From a checkpoint of a small image VAE: encoder activation swiglu, encoder widths [64, 128].
Rows from block 9 of the encoder of a small image VAE, named by matrix and row number. Rows with one number belong to one neuron. Each number is 128 + 32 x the weight over its row's rms, rounded and kept within 0 to 255. All counts start at 0. Numbers have three digits each.
After each neuron's rows are labels from the 100 images, of 14976, where the neuron reaches its largest size: "top examples" is what is common among them. Only what is clearly more common there than usual is listed. The data: microscope photos of single blood and bone marrow cells.
# gate: MLP gate (encoder.blocks.9.mlp.gate.weight, 336x128), inputs 64-127
# fc1: MLP up (encoder.blocks.9.mlp.fc1.weight, 336x128), inputs 64-127
# fc2: MLP down (encoder.blocks.9.mlp.fc2.weight, 128x336, transposed), outputs 64-127

gate.326:092128170128111178109150174128128128128128165111170076128088106128107172162094142164128128152091078128151104106204175128092154128162220110099148128109146141128128152128114132095183147098081168
fc1.326:148063159085084160109151091150128175143139103087172118173150141109109078112113094134128095128156146086223140175154079092110128128128117100084136110128128108101128153128101142146128128074158055
fc2.326:161146128096163145128170128128091032128166191132198144074084181110177177138153129128128083128172091135128128138115171181138172095135128101154097095099098136204113255149178128150170128128109128
top examples: smear: peripheral blood

gate.281:133177109143172148163128128121096087144128123135128161114153174127062106090128085099128075121232128090150126128094128128106167143146110128161128156175120128128132122119218128128117216144128128
fc1.281:158131111132128133110128156128128109120057071016128237128183146170114128129146129167078145058128128128128133124128120088128128089077128131128084087148128128119110049159128078128086128128171128
fc2.281:120141128120142128128106107141138086128128165164128147128118136114116120126128107150157118140147128118167132147139128128128147146119148147122092155128128128128128255128128110136163128085085115
top examples: smear: peripheral blood; cell type: lymphocyte

gate.259:128145113161155159151117094106128128168109103128128108148102174118114128075128057161128128121239167128128132069128084220128144144128105100128105168149128103119128128069212120146128212128128128
fc1.259:088125173128128110169128098128202128203038128128080118147094110109128129128128087067128080128136128128128141128128128164128128162213128068114085128128128128128128169104164155137128156128102163
fc2.259:088128128138128128128101175128096131087080038016099128105138124088106090128163134160148071128128128130098114073090117099128142128128070094165128128157139113128128128094128108176128128131172128
top examples: smear: peripheral blood

gate.264:080128140093128137166122128159102113166128128149128074161128128128093072128128162128128082128128116063066152142199172159108084103192128160148235091128149096128128115128128151157104112089196128
fc1.264:141163148128128118124183128128106122128174167098092099149138185084103110109064119136138076150145128128188115053085100070105111107157081128144128091128085148195145128128061128089157160081128128
fc2.264:128128125121128128114099085142126148128120088148178128156167115111132181161128128122178128145095128128128128069127107124170154113058128121104087184164104128089112000152101113120128114133118128
top examples: cell type: segmented neutrophil; smear: peripheral blood

gate.106:129141090129128132128036062128128128128109097125090128166148082116117128127109119128128089128116079227093128105170128103151121128083123164128168128131100150014164103097147158137128081128138128
fc1.106:152075166128150111131182054152128027128128150128084172128128176128140180128168143100110071111112128067128173132128128072128128092082116128128172146128174115223118093121135128128128128128128090
fc2.106:128080152128128147128128167128102129128128128114128074128160128138128090128128088138068193075170139150151152053142156188074158117230128129145172109119162128140128147130108154079128155145166128
top examples: smear: peripheral blood; cell type: segmented neutrophil

gate.108:142158135181116095176151164159161091190128119106127128154113172094153128128157104116138128107133089113140171128189136051106141128144127152158155149173108128139146161196128128128172116117117182
fc1.108:164073128128121131138139091172128128141128128128128141130079172148153134079128081101169179128128139128110111128191160128097146101072128144079146103055103115171121162128138085097178093066128128
fc2.108:080151196114107128128101084128139115092138159133099166157110128128102183113159193154128100161091094177153087177153137135128097128038128114128078109102153147128110137096128156128192084148184065
top examples: cell type: segmented neutrophil; smear: peripheral blood

gate.331:069163128165094102093174083161068106117128188128128128178145049128088188139156128102160106162128161161149128148064159156164155118147128102121195100128100147065128187128128114122076128128086109
fc1.331:082114157084128107079128171128128104128171128179128088093128128128094154147077128128103180128149156128216110128174154221092154128061128145115143140114145149173128113103087144102128161161128145
fc2.331:128128149146155128102149128128117134128128179114128089128178132128092149128141090171093177080128160162144077128128113071152164114128098148164128109100128112069128128186142156128109136162066076
top examples: smear: peripheral blood

gate.180:128137128195128128184130128128107128130132156128106120128128149128126075127106100128142109128156041172128133128107164096110128128128137255128128128111128127166113128148095101124164170128147102
fc1.180:164128136128118133086201114145128128126093163154206195128162128113128117154150118128071128118128107122128057128095093084161105143150154128128187145115129140072118128128164175128166128191127128
fc2.180:136131128174160149195069100121130157128155128120128022136084131117128128128128128128128191168128184128139128128154071126151135146128118168141128155128128146128159193048157128128165128128128128
top examples: smear: peripheral blood

gate.255:128062094128100128128180176087128128131046058066108078128175128070128092113128128079128146163128095128128128085128159128152139128108178072098137103128128155128128128145128082104148153119169171
fc1.255:160092092100128108122087091190210135086061128160159149128150086102090178128137175110128128075103105068103128133150078128203146112128128183128128128109098128128105108156148096168176090122128103
fc2.255:099159152113160116138093128128152128150165128106156090135101160141116174128128146128128147195113102128128111128176094128157128103128170128096084117173159089169128255112183128186118096161163135
top examples: smear: peripheral blood

gate.39:144158167184148128192080165144128067093128093135109082157099128128128128128128149128032103128129099172156162081128128069128080120158128174091093111164128128180092151095128148128092128128179164
fc1.39:108130128074169145175163128158158149081128146113075186074155163064134186079140090113150128128128089096078128163128139128159095128071128128104153103154165128153169137110154167081188128115180077
fc2.39:180170128101102128086106128109196161161105195194095160152183128151099111096144128147136101128099145128128128140128159128170149136138142128144246165128165160128159128165060128128169135141065088
top examples: smear: peripheral blood

gate.77:104157137128087113177056077139128120137039128091128128128128061149111054105104110098128128120136143167192108103128130190143146109175159089103121128085102154098128154085094128128105153128128052
fc1.77:160154128116128128219098061105128146102072175137098080128164082128128128149107128172171118128108087128128094128128128130162154128128128193184210157100128112128128153165106075118128153128133128
fc2.77:106098128099128128115106128128128127122149097114128197097128100104085100104128086167128173128147128129148164062087128091135148155128125128161202121128128128081077080176099136132245105205128128
top examples: smear: peripheral blood

gate.183:128133063142128148082128117128128108142014128128100172082161153094086114135143128138120128128128128128104177039128078022136098105182088159128128139148110110074098096116119038170164128128179128
fc1.183:153140055051090128148104097116128118098128081113092178147128053092063128128097134120128128115103072151128128058158132128128161115105151114168172144068128128096128147111157128132115128128168091
fc2.183:114128172204161113107102128128128056146116128100168152138116128123128128154128128128162183175128198128211143132128100145140115154128128175128085166159128094103167056172111084128196121097079122
top examples: smear: peripheral blood

gate.189:128153128128106163128058128155124128160167115138114034140159128166117096157133117141156036110128114127182095074128171128118143120128146255128189128103116142131132106149088105119170128109122107
fc1.189:159146128116128128181099105128136161128074141152082063128171098128069099128146072087164084128179124128128128090128128128163162128177138128131128112111126141140128109189140103128128128128128073
fc2.189:127126130107150128128128199131125113128128107128138172083147134144128128106128149128144108096128084144072151169102172094128137147128128089128160132119159110218106076186114128107152130203154131
top examples: smear: peripheral blood

gate.309:138092128128153143103155133152120143107098069120184123110153085128128156128200168098047064108128168156141126154153222128084144141128144100093109104141145130225108128123107228104128084112124103
fc1.309:128151108106075100104107153128128165122128235120128131138131116177160095155128180128128128128070131169123095128138149129128128115120128157110135113063116135117098152190055128120169071156128147
fc2.309:128128132122095151128106128128113128100128085128122059159112150164139128171128161128188116218075114143154099136138058128128128106086128152105109114121109229128255194091100061149128124082167109
top examples: cell type: erythroblast

gate.174:155148128175088182153128128191177123160145153189160126160144163128128101156083143128128129108120148158160173128113128127145160092128212096072128140187143128103128108128158128132128176063093148
fc1.174:160087137157128168203131098128136103128128103084081147128128173085119106196069079128128128154094172193106142061128163128121087102143104072128181128147155128158128153131128048147128156153109128
fc2.174:103151145116128096154085128128146163094113128128133157165052108160128146142152123176107162166128128104154117160128091099155098128087128162106163098151100149180147255099140110128182128096128146
top examples: smear: peripheral blood

gate.161:163158128097128155128128128113128128141144059128128151164128128099161098118103128069073112163155157049151116128128158128071128128128128128153128120109146128213128128128164185085163128059125154
fc1.161:134087090149140117128089111121169144128060128172128128099155128163128053121128072128165159113084063114164128131081148128117159098136129094124195144091150106128116177128173144128128138178052081
fc2.161:128105128128113146100161139123105077104105128128083221144102128128100089085137108162134184193115128177107128159150108118103122195128128128114128090163128121128103252128118128171117145099128128
top examples: cell type: segmented neutrophil; smear: peripheral blood

gate.99:128168128128128160128128151142178074124128128023191123128128146206136080125128072106116128128119121157151128128149122178216159159115090128124107128135128122141128135128128096137103224128183076
fc1.99:128149128234128159120128097128092111113165101103103128083158182142135062166128128121128121128074128099167089125114107067104128128171101123128084100046101128186138137054104081156150141142128166
fc2.99:143128067134128128128128151111128128063142128060128115128129128128128128128182128108120121091138077149047133106176145128170129121128102113158181128120125128181104015128136128128092144128169177
top examples: smear: peripheral blood

gate.169:128202065131074148128128068149119124128069147147128128133090069231128088128092086125128111123120128128098128117128142166128150108157165128121195106116102172050128128145088128128183174112128093
fc1.169:128128140128151146061128161107158128085128077128152122128095127084148139114146128128079127151128080141133128153165117128110154146128109128128128128141092103092096133128128219128171160174156157
fc2.169:142149128113105131117117116130114137118116152106145089142113141128128119123122121128128132128118231126148117128128128137137128107158107128147128116128114127090139000087139128119093128128091128
top examples: smear: peripheral blood; cell type: segmented neutrophil

gate.190:172152121123106119110107114128136093128128136101152128128128128128148145128134114134109111062167106128148128138151120144109098058133141155160168105128144189120128000128128153080116128123128117
fc1.190:128128109079107145128173157142128125128114128069193128086128128144166079153120128128128128128101182128128128199128128154115090171128128106128078150164169106105089176154127063092048224128144115
fc2.190:091173149097090162134128105133128128128107073128169144128161167178156083107128128089153128203150204153128108159075049128114128038111138181158128128170128128128177128128161128147158116081113111
top examples: smear: peripheral blood

gate.3:092104085200128145128068140128158128128143079116130081128128128128128148128128149128181159098149122183128105085128128195166128128137128128163089146132138142105175077128079132161128108148195162
fc1.3:141173128159111128185106108161070075145146173128109104195139128085116075106040128119094094169108106128128107128128091191128129128139174119128128128128133167128104128164100149128128129164083114
fc2.3:148175089140065115128139128110128166076154144106147128150167128128159093155122128102128128171126165128043128102137150140099143128142128114098188128154128128128163000179096152128128128089128115
top examples: smear: peripheral blood

gate.59:112087150109172085104140128083128122128152094128128199141128128104134095108180108175156168100128114162128175168128159097098122148116162079137051150163138128128114071228149128092082085135079130
fc1.59:128179113125130132128128046132181128121051138143034133128153173180108109138128159152142054128146128128128092128128185127140092128190055092128216103128165108128131101051129112140089128096153084
fc2.59:149134112105157100131151071116214128155128141201093128128173157128091128116128129128128128090141128177147142066128170073096115179088080121128255099134128138128128167128118128092128085149128079
top examples: cell type: segmented neutrophil; smear: peripheral blood

gate.239:104087128097095095111068128128128150098078071128170128088083164128111106128180113128128094172098088108212158145160102128085095128145128156153067170110103093181155119103101128128173176172171067
fc1.239:078091138128128128124074128107066069081157128099171172128168128140141146097082128128162173134159128186128173075142073172128099185130182175128092177083128159128102063166114176143157086128128145
fc2.239:116127128128083150172096052128153107128148092128173090111128149128128149077169160170128097128095101132096101090128128128097128128083128118091128172128161128203128212128153128103111121070128128
top examples: smear: peripheral blood

gate.86:120124162144143132061075164128132082128128215163158128095128176157143128117128128118084128116143081128128123136214114202166131120072172128134183160144128123165128137128122171153198156128117128
fc1.86:141097075128095117099106066108255170128107067128135176140128142133128101128128109239128128128120098128126136096171154160098128103128128123119164103128128128087128107153131128128128128085157187
fc2.86:128119201128168159100144204128128087128128163128128128069147151128128197132158128115128128106128128128142180212113128128128128128128201128141050099128138128128076111152105193086083128102128187
top examples: smear: peripheral blood; cell type: lymphocyte

gate.228:104134128125185128128111128156132114146155127128126205138194131128128068127128085160128104050093160128128159124086195128128213175128111105111128154128093090128088100128107128063128128128128115
fc1.228:131176128241098186117072131176109105155114128096083129128167166151137043198112120111147128128055109128152079078128128128104139133170128129128119108041115154130142136163093093153128128128128106
fc2.228:137124128133143128162153138118128122128128141128160110128118128126104128091181128107143108069155112146079128128109140150133137128155116112128152128154151113178092000134128128110107149169128137
top examples: smear: peripheral blood

gate.76:128119083115128084128128157089194143128128188139185217128104054137163171104166054128113133128157117113101137145142151157109112128128147103159094150157152094107115128200128154128118146183155133
fc1.76:128113128121089085200128089158199184128128144096083130128137128144128163113136136142128128169128128174084128163108128178141163111100110166142128102088128117128160088088155151128076180106128180
fc2.76:128095128118164149128073168111128128179156061084133096128089111105128092118084097165154128163109142147181114128155074128145128128140152090128083098094144143099178255128094087128128169064128127
top examples: cell type: segmented neutrophil; smear: peripheral blood

gate.28:128162093158169167148128187120113053103158100102175165117128211086128137105128114128128128094128157081200144113087076070156128111128128163174043128164121150128134128098156171128062192096099162
fc1.28:140093121128048102128118102136118166150128165128128128128128047157178114128128128132128112133064129128128128145134116128128128114164164128129192128085122128023151139210063147128161065128105103
fc2.28:122128114129128126128144160124097128128128128128128128128144120128134119120128114152160128103134128143070128119100128096128128132170128111144121123134128128099147000128128125119123128163112145
top examples: smear: peripheral blood

gate.275:149153108128155166074186071128128100108128128128189128128094118136138128098195117128128022153128128135128128187178165128151128107086145123128128128164097097083078099091069144128109126126180128
fc1.275:060128128112098115164128128128158128135128128067141209170150128111115096112128077131128102128093128168122120189077116178167160153114128128093046165157114083097128175078128128128000165128139128
fc2.275:118134151155128139131128110128128070128119107069158114143128109135114128113168144114087092186128128136128128175101093169128128128128164146128102141128150148128097255145111128168128142095170134
top examples: cell type: segmented neutrophil

gate.2:085122169120077136144132084128128112103117097128176128108090172120179128128128170156163058128146128151153077170205210128158110077155128149148075163128071116130152111136128153155128112128142181
fc1.2:142144039108094095109113130151128102074128128115101128156107088128156167155112156123128200113128162128087114128175157128111091128147128121143085159182128147009138128107168098106080081115128128
fc2.2:087221089128078113128181128128145165128082125179128128101128101144125077147088128128128174149145128101114128095128128128120142160146067066117128128151128128103128164118128154104105083150128076
top examples: smear: peripheral blood

gate.274:081128156086140128113161178128108128092101078131091128116128114155150072163097128128127156107104128169118128116049104186128139128078125156092079139130138165023113128128128184128071128170055092
fc1.274:107114128147128128083128128114073160173128205128183128105081155128145108086159128128128079106171128128180129163128128128177157179128072128128207128162128096149158151194128219106203128128128036
fc2.274:167179152113131093105128038128105142128077071081166128128181128107158085128200164165107128102163163178128160101105128126155105146128082128155195128092123145168049090128102094088144096152128163
top examples: cell type: segmented neutrophil; smear: peripheral blood

gate.313:077128096128167107114128164119045112150104121074128092095158148115138128115087152095182128128110180128204128201065080149128090155096141098129081103161090162112128128053104128113094157192084128
fc1.313:128108117190157114149103085156128104084128198160128128098101121134128161145100182071128143128128173137168128171140128206152096161198166105140197116150088183173162128155128189160122153136085064
fc2.313:078068111128128113072104183128111137152135128074163093141167144128113146128098128081135106084180146128128122075157094160128075087052144128147166098170149128190128061128112105083128086105128131
top examples: cell type: segmented neutrophil

gate.305:128161128168128164173161195128098128144111128155169150128132138089111122146082128128136197128128111093128125128135114091066158128186142128093128128087093106128128128096128128078047128147107128
fc1.305:131095128145136154138128104156155128099095151141140124128183146177148091159128127089185128104128150186128106128075106129096087135128057165115090098124145128128095128128164073141123128079128128
fc2.305:128173170151090128182100179081142089091104192100078157128148143128168132152128123128163121187130191155132135201155068192135128095172127116117128078115103128111176204083144175172072113128076154
top examples: cell type: segmented neutrophil; smear: peripheral blood

gate.176:052208128119103105108179093113128128140098181148057128155159169128115152145128114081119141128144072128128128128128110166128105162165128162165128145077149180094128173128116091128128123103116083
fc1.176:128128128091101160122103159129134086096117156089128083198082157112093128117144088094098128128146178162101176128128170165128120126114128146128033101155079163128192128128128128128143173097109163
fc2.176:128078179156095111141080128128128134137106186134164078083165077150211119174128096151172105103168106128168157151146128158128161128128142134115150094115102153061167056128087128128181148128131120
top examples: smear: peripheral blood

gate.269:110170142148107110128018104128090184099128199122073125180128079141088068128101122144183128128128128200128128099175153191102143104128128128077163158125128172128137128119141178148161064128128088
fc1.269:128128128171128128141159071170181128136198128128128128128128143087104106169140128128174128128100165089201135177128128128128128113128128095128128151089146119231128128048147178157128176099162087
fc2.269:159084087103142128128097128128128155142145069137128097134167148167107083113128109136128163096148128128110110029173161071112134109194128154115158132127174114208142128128099128131195128153128187
top examples: smear: peripheral blood