A small image VAE, trained from scratch: 48-pixel images, encoder arch swin.
Rows from block 5 of the encoder of a small image VAE, named by matrix and row number. Rows with one number belong to one neuron. Each number is 500 + 50 x the weight over its row's rms, rounded and kept within 0 to 999. All counts start at 0. Numbers have three digits each.
After each neuron's rows are labels from the 100 images, of 14976, where the neuron reaches its largest size: "top examples" is what is common among them. Only what is clearly more common there than usual is listed. The data: microscope photos of single blood and bone marrow cells.
# gate: MLP gate (encoder.blocks.5.mlp.gate.weight, 336x128), inputs 0-63
# fc1: MLP up (encoder.blocks.5.mlp.fc1.weight, 336x128), inputs 0-63
# fc2: MLP down (encoder.blocks.5.mlp.fc2.weight, 128x336, transposed), outputs 0-63

gate.12:500486493559543500387507500490559481494587560566625500483476500538529586500435621500486420585508500579485432464483500484500441500467491559500500472588525537500500578500500444466500500500500447
fc1.12:478457533560500504418493567507418500500512506500500622456470500477500500573591438656512500496429500479511537440500500514452526343521458524500457588508500581368469500500478351500489449500564390
fc2.12:565483511446482455500473446500500461495500479474500466565540443500500540500500487479461500499500489557500403533544542500500464647410481514530500398537502468564468478643500523379461366531466500
top examples: cell type: erythroblast

gate.98:455453500598432500536500473500561500500446529478488537349543500548421522623409523500510531476520530500500413470500476509571500606540531443556539436500445401500500500500546535466536572529450568
fc1.98:585500448343536500520452500449441495470541418517500447500500438445563517378555457583500522417542561431557413528500557447500511522500564500537500493500547564638500476500500394517568446429500481
fc2.98:296474526479555576549510500449450569547500433416456500477456500500500550500592549565446500445401544456562533407567500546465521500500452471553500525500500546558416438523418531523510594500509552
top examples: cell type: segmented neutrophil

gate.55:510593500585514500467494501590466382545569500519561476457407582542394457461374482534587500425573466454410500564439535498500500532510571500613525500566470567440383476500461582500500523475419483
fc1.55:451558433524523552500614500488492514591569589469474500458500565500455449470500568500560500394554519544500500555550597482471390438500500500500544410500500500633576500500472502500415563436479528
fc2.55:500445506540500555537570519451500484446456460482500500444500481464516470500485515510718543551512515528536483500442600500500283533478658487418500523421486463562503434588500481479519530500500472
top examples: cell type: segmented neutrophil; smear: peripheral blood

gate.136:500427500500500500578500500507468503500468500422453451500604399511540521500571500559402556522398500550528542385436473500500563500500334500502485500395500375539543607500523500462563471500500500
fc1.136:500498500582500494588549471545454595503500500500458500470483495451500498418487500500546543500525555511483622518415500588500450500500532500517500500474562288568500461395500500500488492551500530
fc2.136:381499477473466500544533469500394381500515477500524534485500500450473500500500539500394601500493521485500500500421500500478589498531354519500500500420500459471517560500494483550500463555500551
top examples: cell type: segmented neutrophil

gate.266:548455480500520519509494526487555453457473500483489430642560397492439512363606475500481500518500487494500508544523548500592500553604484500547541432456500387602627512500519587423500500484476599
fc1.266:543500500506522437500437500500558500500500493503500500505500500616517523494500503500500500353500528519557500531500500500516500397557424528456527448323538433721479520500500523500512460632500500
fc2.266:523278500498507547615533460430500583512518471489500500554500500455500546404394500463500556487500475557500469538489515474520451570500500515520557411475500409499516454613507503460469500473500500
top examples: cell type: lymphocyte

gate.8:500476500500511500333555488441535542500500500500500461578500417460515553489581500528425488500492425500500500428500382435436500530546444496503415514526526500463398556500511479444445500461474526
fc1.8:555500449341520528407500445500545413528549460500500500500506554481543510571500593486536465487499484624505498500517515500486547432544538514500500469506444474622538517500472500500518459512456548
fc2.8:478590596630500480553500516443500574417500500500517429480493488500500433500474464500500500437500517372484500549516471500506392576500491533398500473500500500342462540568492500451467593491500598
top examples: cell type: segmented neutrophil

gate.145:500432528643500500411483536499479500500500500500500551512517481500459566488572528500301501503383500462511454411478471492473500395542352535549430500500478528423606610450529500500483525504500428
fc1.145:570500500573500500500500532519547512601500500500500511570485458500434500379503402507537506520508500381381394500500509500500527536388499482483500500677500535501632500484468467500500560435370517
fc2.145:528366489465500508637501442557471486511500500478607500520433500525386542601597520553462468484473536500456483490411554460486500500394347541558652500527500549500383550572510500450500433500448500
top examples: cell type: lymphocyte

gate.149:554500565500481420500445411534482462470500506500500570564500426500474524582386523439368531534398531500500500468500526490539500446541500577520500504485500364436623500521500427500550438406500427
fc1.149:500516522471505477500500500506500344460476517502384445500500500527416445666410534416550500543486538483500494522534555480488467494493584518515500556500511505396592500547510500473489454464597503
fc2.149:671592536500482433500443512561500456527500525492522550504500453528511505500545500500403481381489490389505505500512461473500500478508410566550500552472500368448601562522516496484514539451413441
top examples: cell type: erythroblast

gate.245:500512527581602500500500500492568421553489556500425500374500469500539597549500500459398596500444500500530500500505455500481500499469335580500500500505578500440500592592500521526506497500500460
fc1.245:500500486369499522502544519500509612525475512514634591539462434500497500500548418578471470492474500429443500500528537495444479500505491452476545564484500479483625505407500500569485455500575464
fc2.245:582618513520464500523500501453500500417467500500500569500500583500612500422500500462500500500500546604500522500546403494523500500612500565500437423500500463500418569491500500500527482529500520
top examples: cell type: lymphocyte

gate.196:624553500556518500500491495498525375511548513476500500531487384476505505500454500524495587359491500330500423500500513500483500500573500514500489395500513391453594532492513520489434500500500500
fc1.196:443522440509482533647500441480457432424500469520500493415463471459500500500333437483500500669454508500500500540471526500492500500500500407507456500611532489505556463511500551476492476515551483
fc2.196:500500500504500503466530523558541500536571500504585479648490513573500500500376416378559342481499500500458455611543497500548363468470645487500423458497498487597590456500576500575500532484500483
top examples: cell type: lymphocyte

gate.141:562500500516500499376549470500500428487497513470526579563457500495513564500500500534429500558420544500439509457492500500498500479529452514500398481584546582500437523493556518552485500555425500
fc1.141:694567537364500497500479500554515301535515500475567598543478462486460518531500500459494473525464537446500500467521538500523488582579504500500500500500470480558500539508487500569500513500500396
fc2.141:392433449416422500596500429537445500586545540500568545500500494490454500500500500557576454499500500460500500500403522543529500500500500470531598350500500575439362500512500500500559465560562500
top examples: cell type: lymphocyte

gate.274:361415500453460571500500556500489604470471500460500597500500547466500500653500462500476500500469537500438408488570536500500486500409500514500476500650480500459500470415498430500500534547534500
fc1.274:500445482500500500500500470540452555534500428520495404500497463500500489500500606394532500404500486500500625500500470547527521589558422482454503591500494414569641500500458489519542500441461500
fc2.274:543484541620516471500500500509497361500453447500437500500541470478489525550500429450450415551416500524500464429500517500431440569573609500470343511453504500496361483523500537620522541472592500
top examples: cell type: lymphocyte

gate.48:441559524527500467489462436481556541419500528500563634444519521523560507496417492645432488576406503442410486500498452499500536562503500515522551464500500500456403500509523500500561500431444500
fc1.48:457500527500545500636528538523490648586445514514500549485500400534481482672500500608500480448490497398432500500500517533493500519454434475455597500465500459565539491577516439466529468500500535
fc2.48:500606517396522530500500500486500556500485443462500419465491500465501478581557515610536368506416493378447503539494500500500446482468500500495500531500459556558500458442500500577500483491452500
top examples: cell type: erythroblast

gate.195:500405471500478500500475515563519500406476511477361626500514500500516449442500500604442500472500500558500500524500502474554470476504501470574448500496464556500453525397558572438441500548442500
fc1.195:500462500455451500500483527531465549500500500462425647612500506440595541447592438490522556500466463626571500546500406500483500500467500500480530451414535468688393501500487473502500457554565472
fc2.195:536535500500533500500500521500507500488500570500489551642435529464510479478597500644467578440500487500500511554602500584500546370519393438562578451500529472445583532500500426544446500564475500
top examples: cell type: segmented neutrophil; smear: peripheral blood

gate.143:500521424529481486520482416479477483441500500488496523500462555462500497563366460567500500502500524373500462502500463563501500536500500434495529500599500500500500447586500500615540500500500494
fc1.143:500521500738500533437470500464500345551482502447407500593559500500541500469454532461500576456546500500500493500554427546539500424500500500500399371428500500500541502519532540500482580500622462
fc2.143:558576539500533478451500519534483418494583426531592491500373532500484491410426369590500366500500511537439481521555467500542535519541500500584471587618449538500500465500517574611525533500515448
top examples: cell type: segmented neutrophil

gate.113:500521560544500500483505464500508500567512552529595500500596421500604475500500500447500434500422546370436550500500500525500477507525480580500500500500536500500395535475458500560558500602520446
fc1.113:564500527500500555499500543500475500507500588476395485500475459500461521679439536500591500500500488469500500500500537538470499500449500465542399460518460408500664500500401544529500478500500474
fc2.113:540500508500514542500474500495500580570500442494500500522500490547500493464500443500500443397516500500430500423500517449526491318502500449447500461422515588571620457500522466522456634500445469
top examples: cell type: lymphocyte

gate.69:522500539386464442464466413500572409500471501500603545607435500500503553454500500500386500602375500520500500454470500513500526551574500552551402450500568579446460542377591502500500510586500407
fc1.69:500450500511500521512481534500500657590489500506500426500522409487500500542534500582484548463500484500509494515504503475500525340451457500479469495442500481534605500500500422526509539500589514
fc2.69:500572476456533527500560500483493476500456487477448414448500541500492466500558586553638580462523465468591542516500490500499500514521618489500516556379483443614624419498476451500501500512500538
top examples: cell type: erythroblast

gate.275:445470467497526549383581545500485500500481500470484451466500537524500463500675559576500546500500521500514500487500530492458453500595500517500417371541511590500447500500528603500437521569552586
fc1.275:543576500546490500507500500490500547479573500500500437500466500481531477531500500546554500378500483407329500513460531504532507500500500500504567567500492500500599485500495432445558503429375387
fc2.275:500500538500423500544518473500507618443526425457500528500476500540566500523484382513467570500503611500500561529575500500548485500500522500513545474478500388498606473479500503500529465491520569
top examples: cell type: lymphocyte

gate.7:500500572461502500374470520535485500419425500477500495446481500512500533500593476526500471500487552507573472500500525500479501580474529497494500521488527445559500463363495500500541524541500535
fc1.7:570624534500449526500500548519485500500500500500500592552424627500500501645500515500500570438495500500541477479522512500500504422500500500505500554620450408501580504500481436616500543556500437
fc2.7:587500480332468587500500509485530500462471540500564514452478448430535456500519499537567500528495500492549500510500486505517410500500620534500500500500423392500603500500376411500489500541498500
top examples: cell type: segmented neutrophil

gate.249:462524513414517525500483500541489591500500538500449469518481500500543500500627488629477421590500500625504471482500500519473478500548457497489437437528500500639500500500541500550500594595625500
fc1.249:520486456434463459567535500507500633474500450520484500586500449421467517464477403500549500454464500495400500486504500462527518517403500500499500630537557469502659468500506422550555500532445469
fc2.249:522463500500516535500469500512500577424596500500500500521500384527520500321443484473500454468457500500500657456500526425531481500561500500500420509422521391500555553500562500506541490500500578
top examples: cell type: lymphocyte

gate.160:500500476556500500536474506474500402500500500474500420372500481554500476345364500500469500405485500471500500494500580463500457500552500537472478480500482500462500487592500561500483500379547522
fc1.160:475500520352514494586434517540505587500500445500479443510542477473500514374470449500500525500463564434412500516500500500501543480412500505444547562500538528612666545573537492545500534493378536
fc2.160:428500482538568592479529500500524500536532547552461500500402507464500500673618476500500483500500426431403500500500444551500533463500500484514459500467528553469437500500480531500507500500506500
top examples: cell type: segmented neutrophil

gate.52:468543515462492539557475500473548429500500500519500500512466500553410462601409536453525500500578458500500469566551571500500464456587476500543576500500481500500500500500527609510500585446459576
fc1.52:550385500297524500574438500568529507528536500584552500570562500562562500500500500501500448500500425500562455500537528511484500368507527494464522500500493500548500500500510445500500525428663449
fc2.52:422405435555500500517489436541500500541414500518500500584525440500611503586500521500398448500500437500500529511496503500467519500441500455592426500500500582487576439500445575500466479545500466
top examples: smear: peripheral blood

gate.118:419495500397536522500548648526450510478476493510444500427455538484562502458581623523512633500469518505500525459470531500447430500577484565454500509500506507440500500500512489448482503543441500
fc1.118:562554500508475483500483446492525582524548500500538454620500500500500472500395403502566443500546521549460500577505528488567500502471500425500552500541500400584524406500500464524500500461500500
fc2.118:500334500471462500581533500500500428496493525464533494500420526511565529490599456500500630451500577547517491495551500494514500500569552470470581500483527513525498500500524474462457472500500534
top examples: cell type: erythroblast

gate.201:602515533500518476500500469519540546493520492500442545457514500519511511729507590500509513500490494500541500533535523465520490422500453531500462500500500365564651502516543458534494500466442475
fc1.201:466496543642500464587427469537511636500500500526334530500524572527533500634420532500519473500500472494500514522468481524524575500564550500505401500506500500372500469500525500584599589500500435
fc2.201:633555499530486479500500476466523446364518448516500530481526548500500537604523491582528502538500500500627500498451441486475478443461500500450408582500478404585548499562540470573481560500503500
top examples: cell type: segmented neutrophil

gate.214:403580500573518453500466500587500431474547500500459463473428500539500451487340453515500500408529515446466588500432500500500500500500555500574601545536502521427400502575531530530500500560423500
fc1.214:500500498444478441532478501500498444396470444533579573500486500544586538535518500553436500542500500497500500436500481456500519541565514551500500500500500367467380565529500514500487500537500500
fc2.214:511538500432500444489454472500451525500612500500544583577531476555514522500526500500326486462505522518488511500544406489500675475559386500625500495609486500500458576444552511492511446500551500
top examples: smear: peripheral blood; cell type: segmented neutrophil

gate.76:540516545500533501500498532524500524559625477511599356660568500507500461480527500470519450540541500567550552527464500445497500479592500500507586500458500512500565554524455491374518500500603549
fc1.76:566500489500501513369500500475438526467500500521497490470496554523500486500465500650482427500500489500500444500500471467453534500461548531500463500554500510419500488467522441564508473511595410
fc2.76:500500506656509433469493500528421500479504575502487500500462551500500424531500500500500460556556509483378569511478451500500565315548500500446500500500500449443500510393539418503500528447536506
top examples: cell type: lymphocyte

gate.41:500459465500513488391538464509493516517485527504601441544440500473500500441522500388500595460587494588556500532495500500535524559500489454500500500500518567471352500468517420496500500490505513
fc1.41:500446515354521504468500459500490651569432500525508438500500583500402560529574500451532533419500527500455454529555500500528511470500512448500505500500487555500500464464500443496522534513372504
fc2.41:525493507436497556500519416542560528545500560516413488598570500500502528502500553454480448500482519500447397478500552583590520493458563500581500437521496567372395466409441513500474500500450502
top examples: cell type: segmented neutrophil

gate.23:451500443493446478591569469511500500500477561416500565461523579469500475500540545500500660500463564432431488491546567605546542570438440500459439450500589522500500500538558500536500500500383510
fc1.23:453465500582531490491529534485476392497519500508500500500518446513500567537452452549500456576482463688448534482471500500473500440500519535542584454500499500500500584507463479469427478475500407
fc2.23:401362500439530490500501515460391480523461542531414500468500582472500505473500577413486645500500434482529500456500457500454469628500500453500446457434609528500556588457556425522476500588548456
top examples: smear: peripheral blood

gate.4:649554563500478500463414500540517540531500431542500500500508449528523474467540426499523404500535453452515480537500401357488531500504528500555543518583383416494448500520421591500531538486547574
fc1.4:500500474500558582500500567500467443500526592517500500562445570463474440500495531500616488375545500564479582500490571527452395500500602420465606561540500500500458425475417473480433572440500525
fc2.4:534494506463522544475551574472497500500541500526526500499477502464505478485568415520667500524541480481500481511509599523523238468493627509467430500500492466483523500500437500494507518500563485
top examples: cell type: eosinophil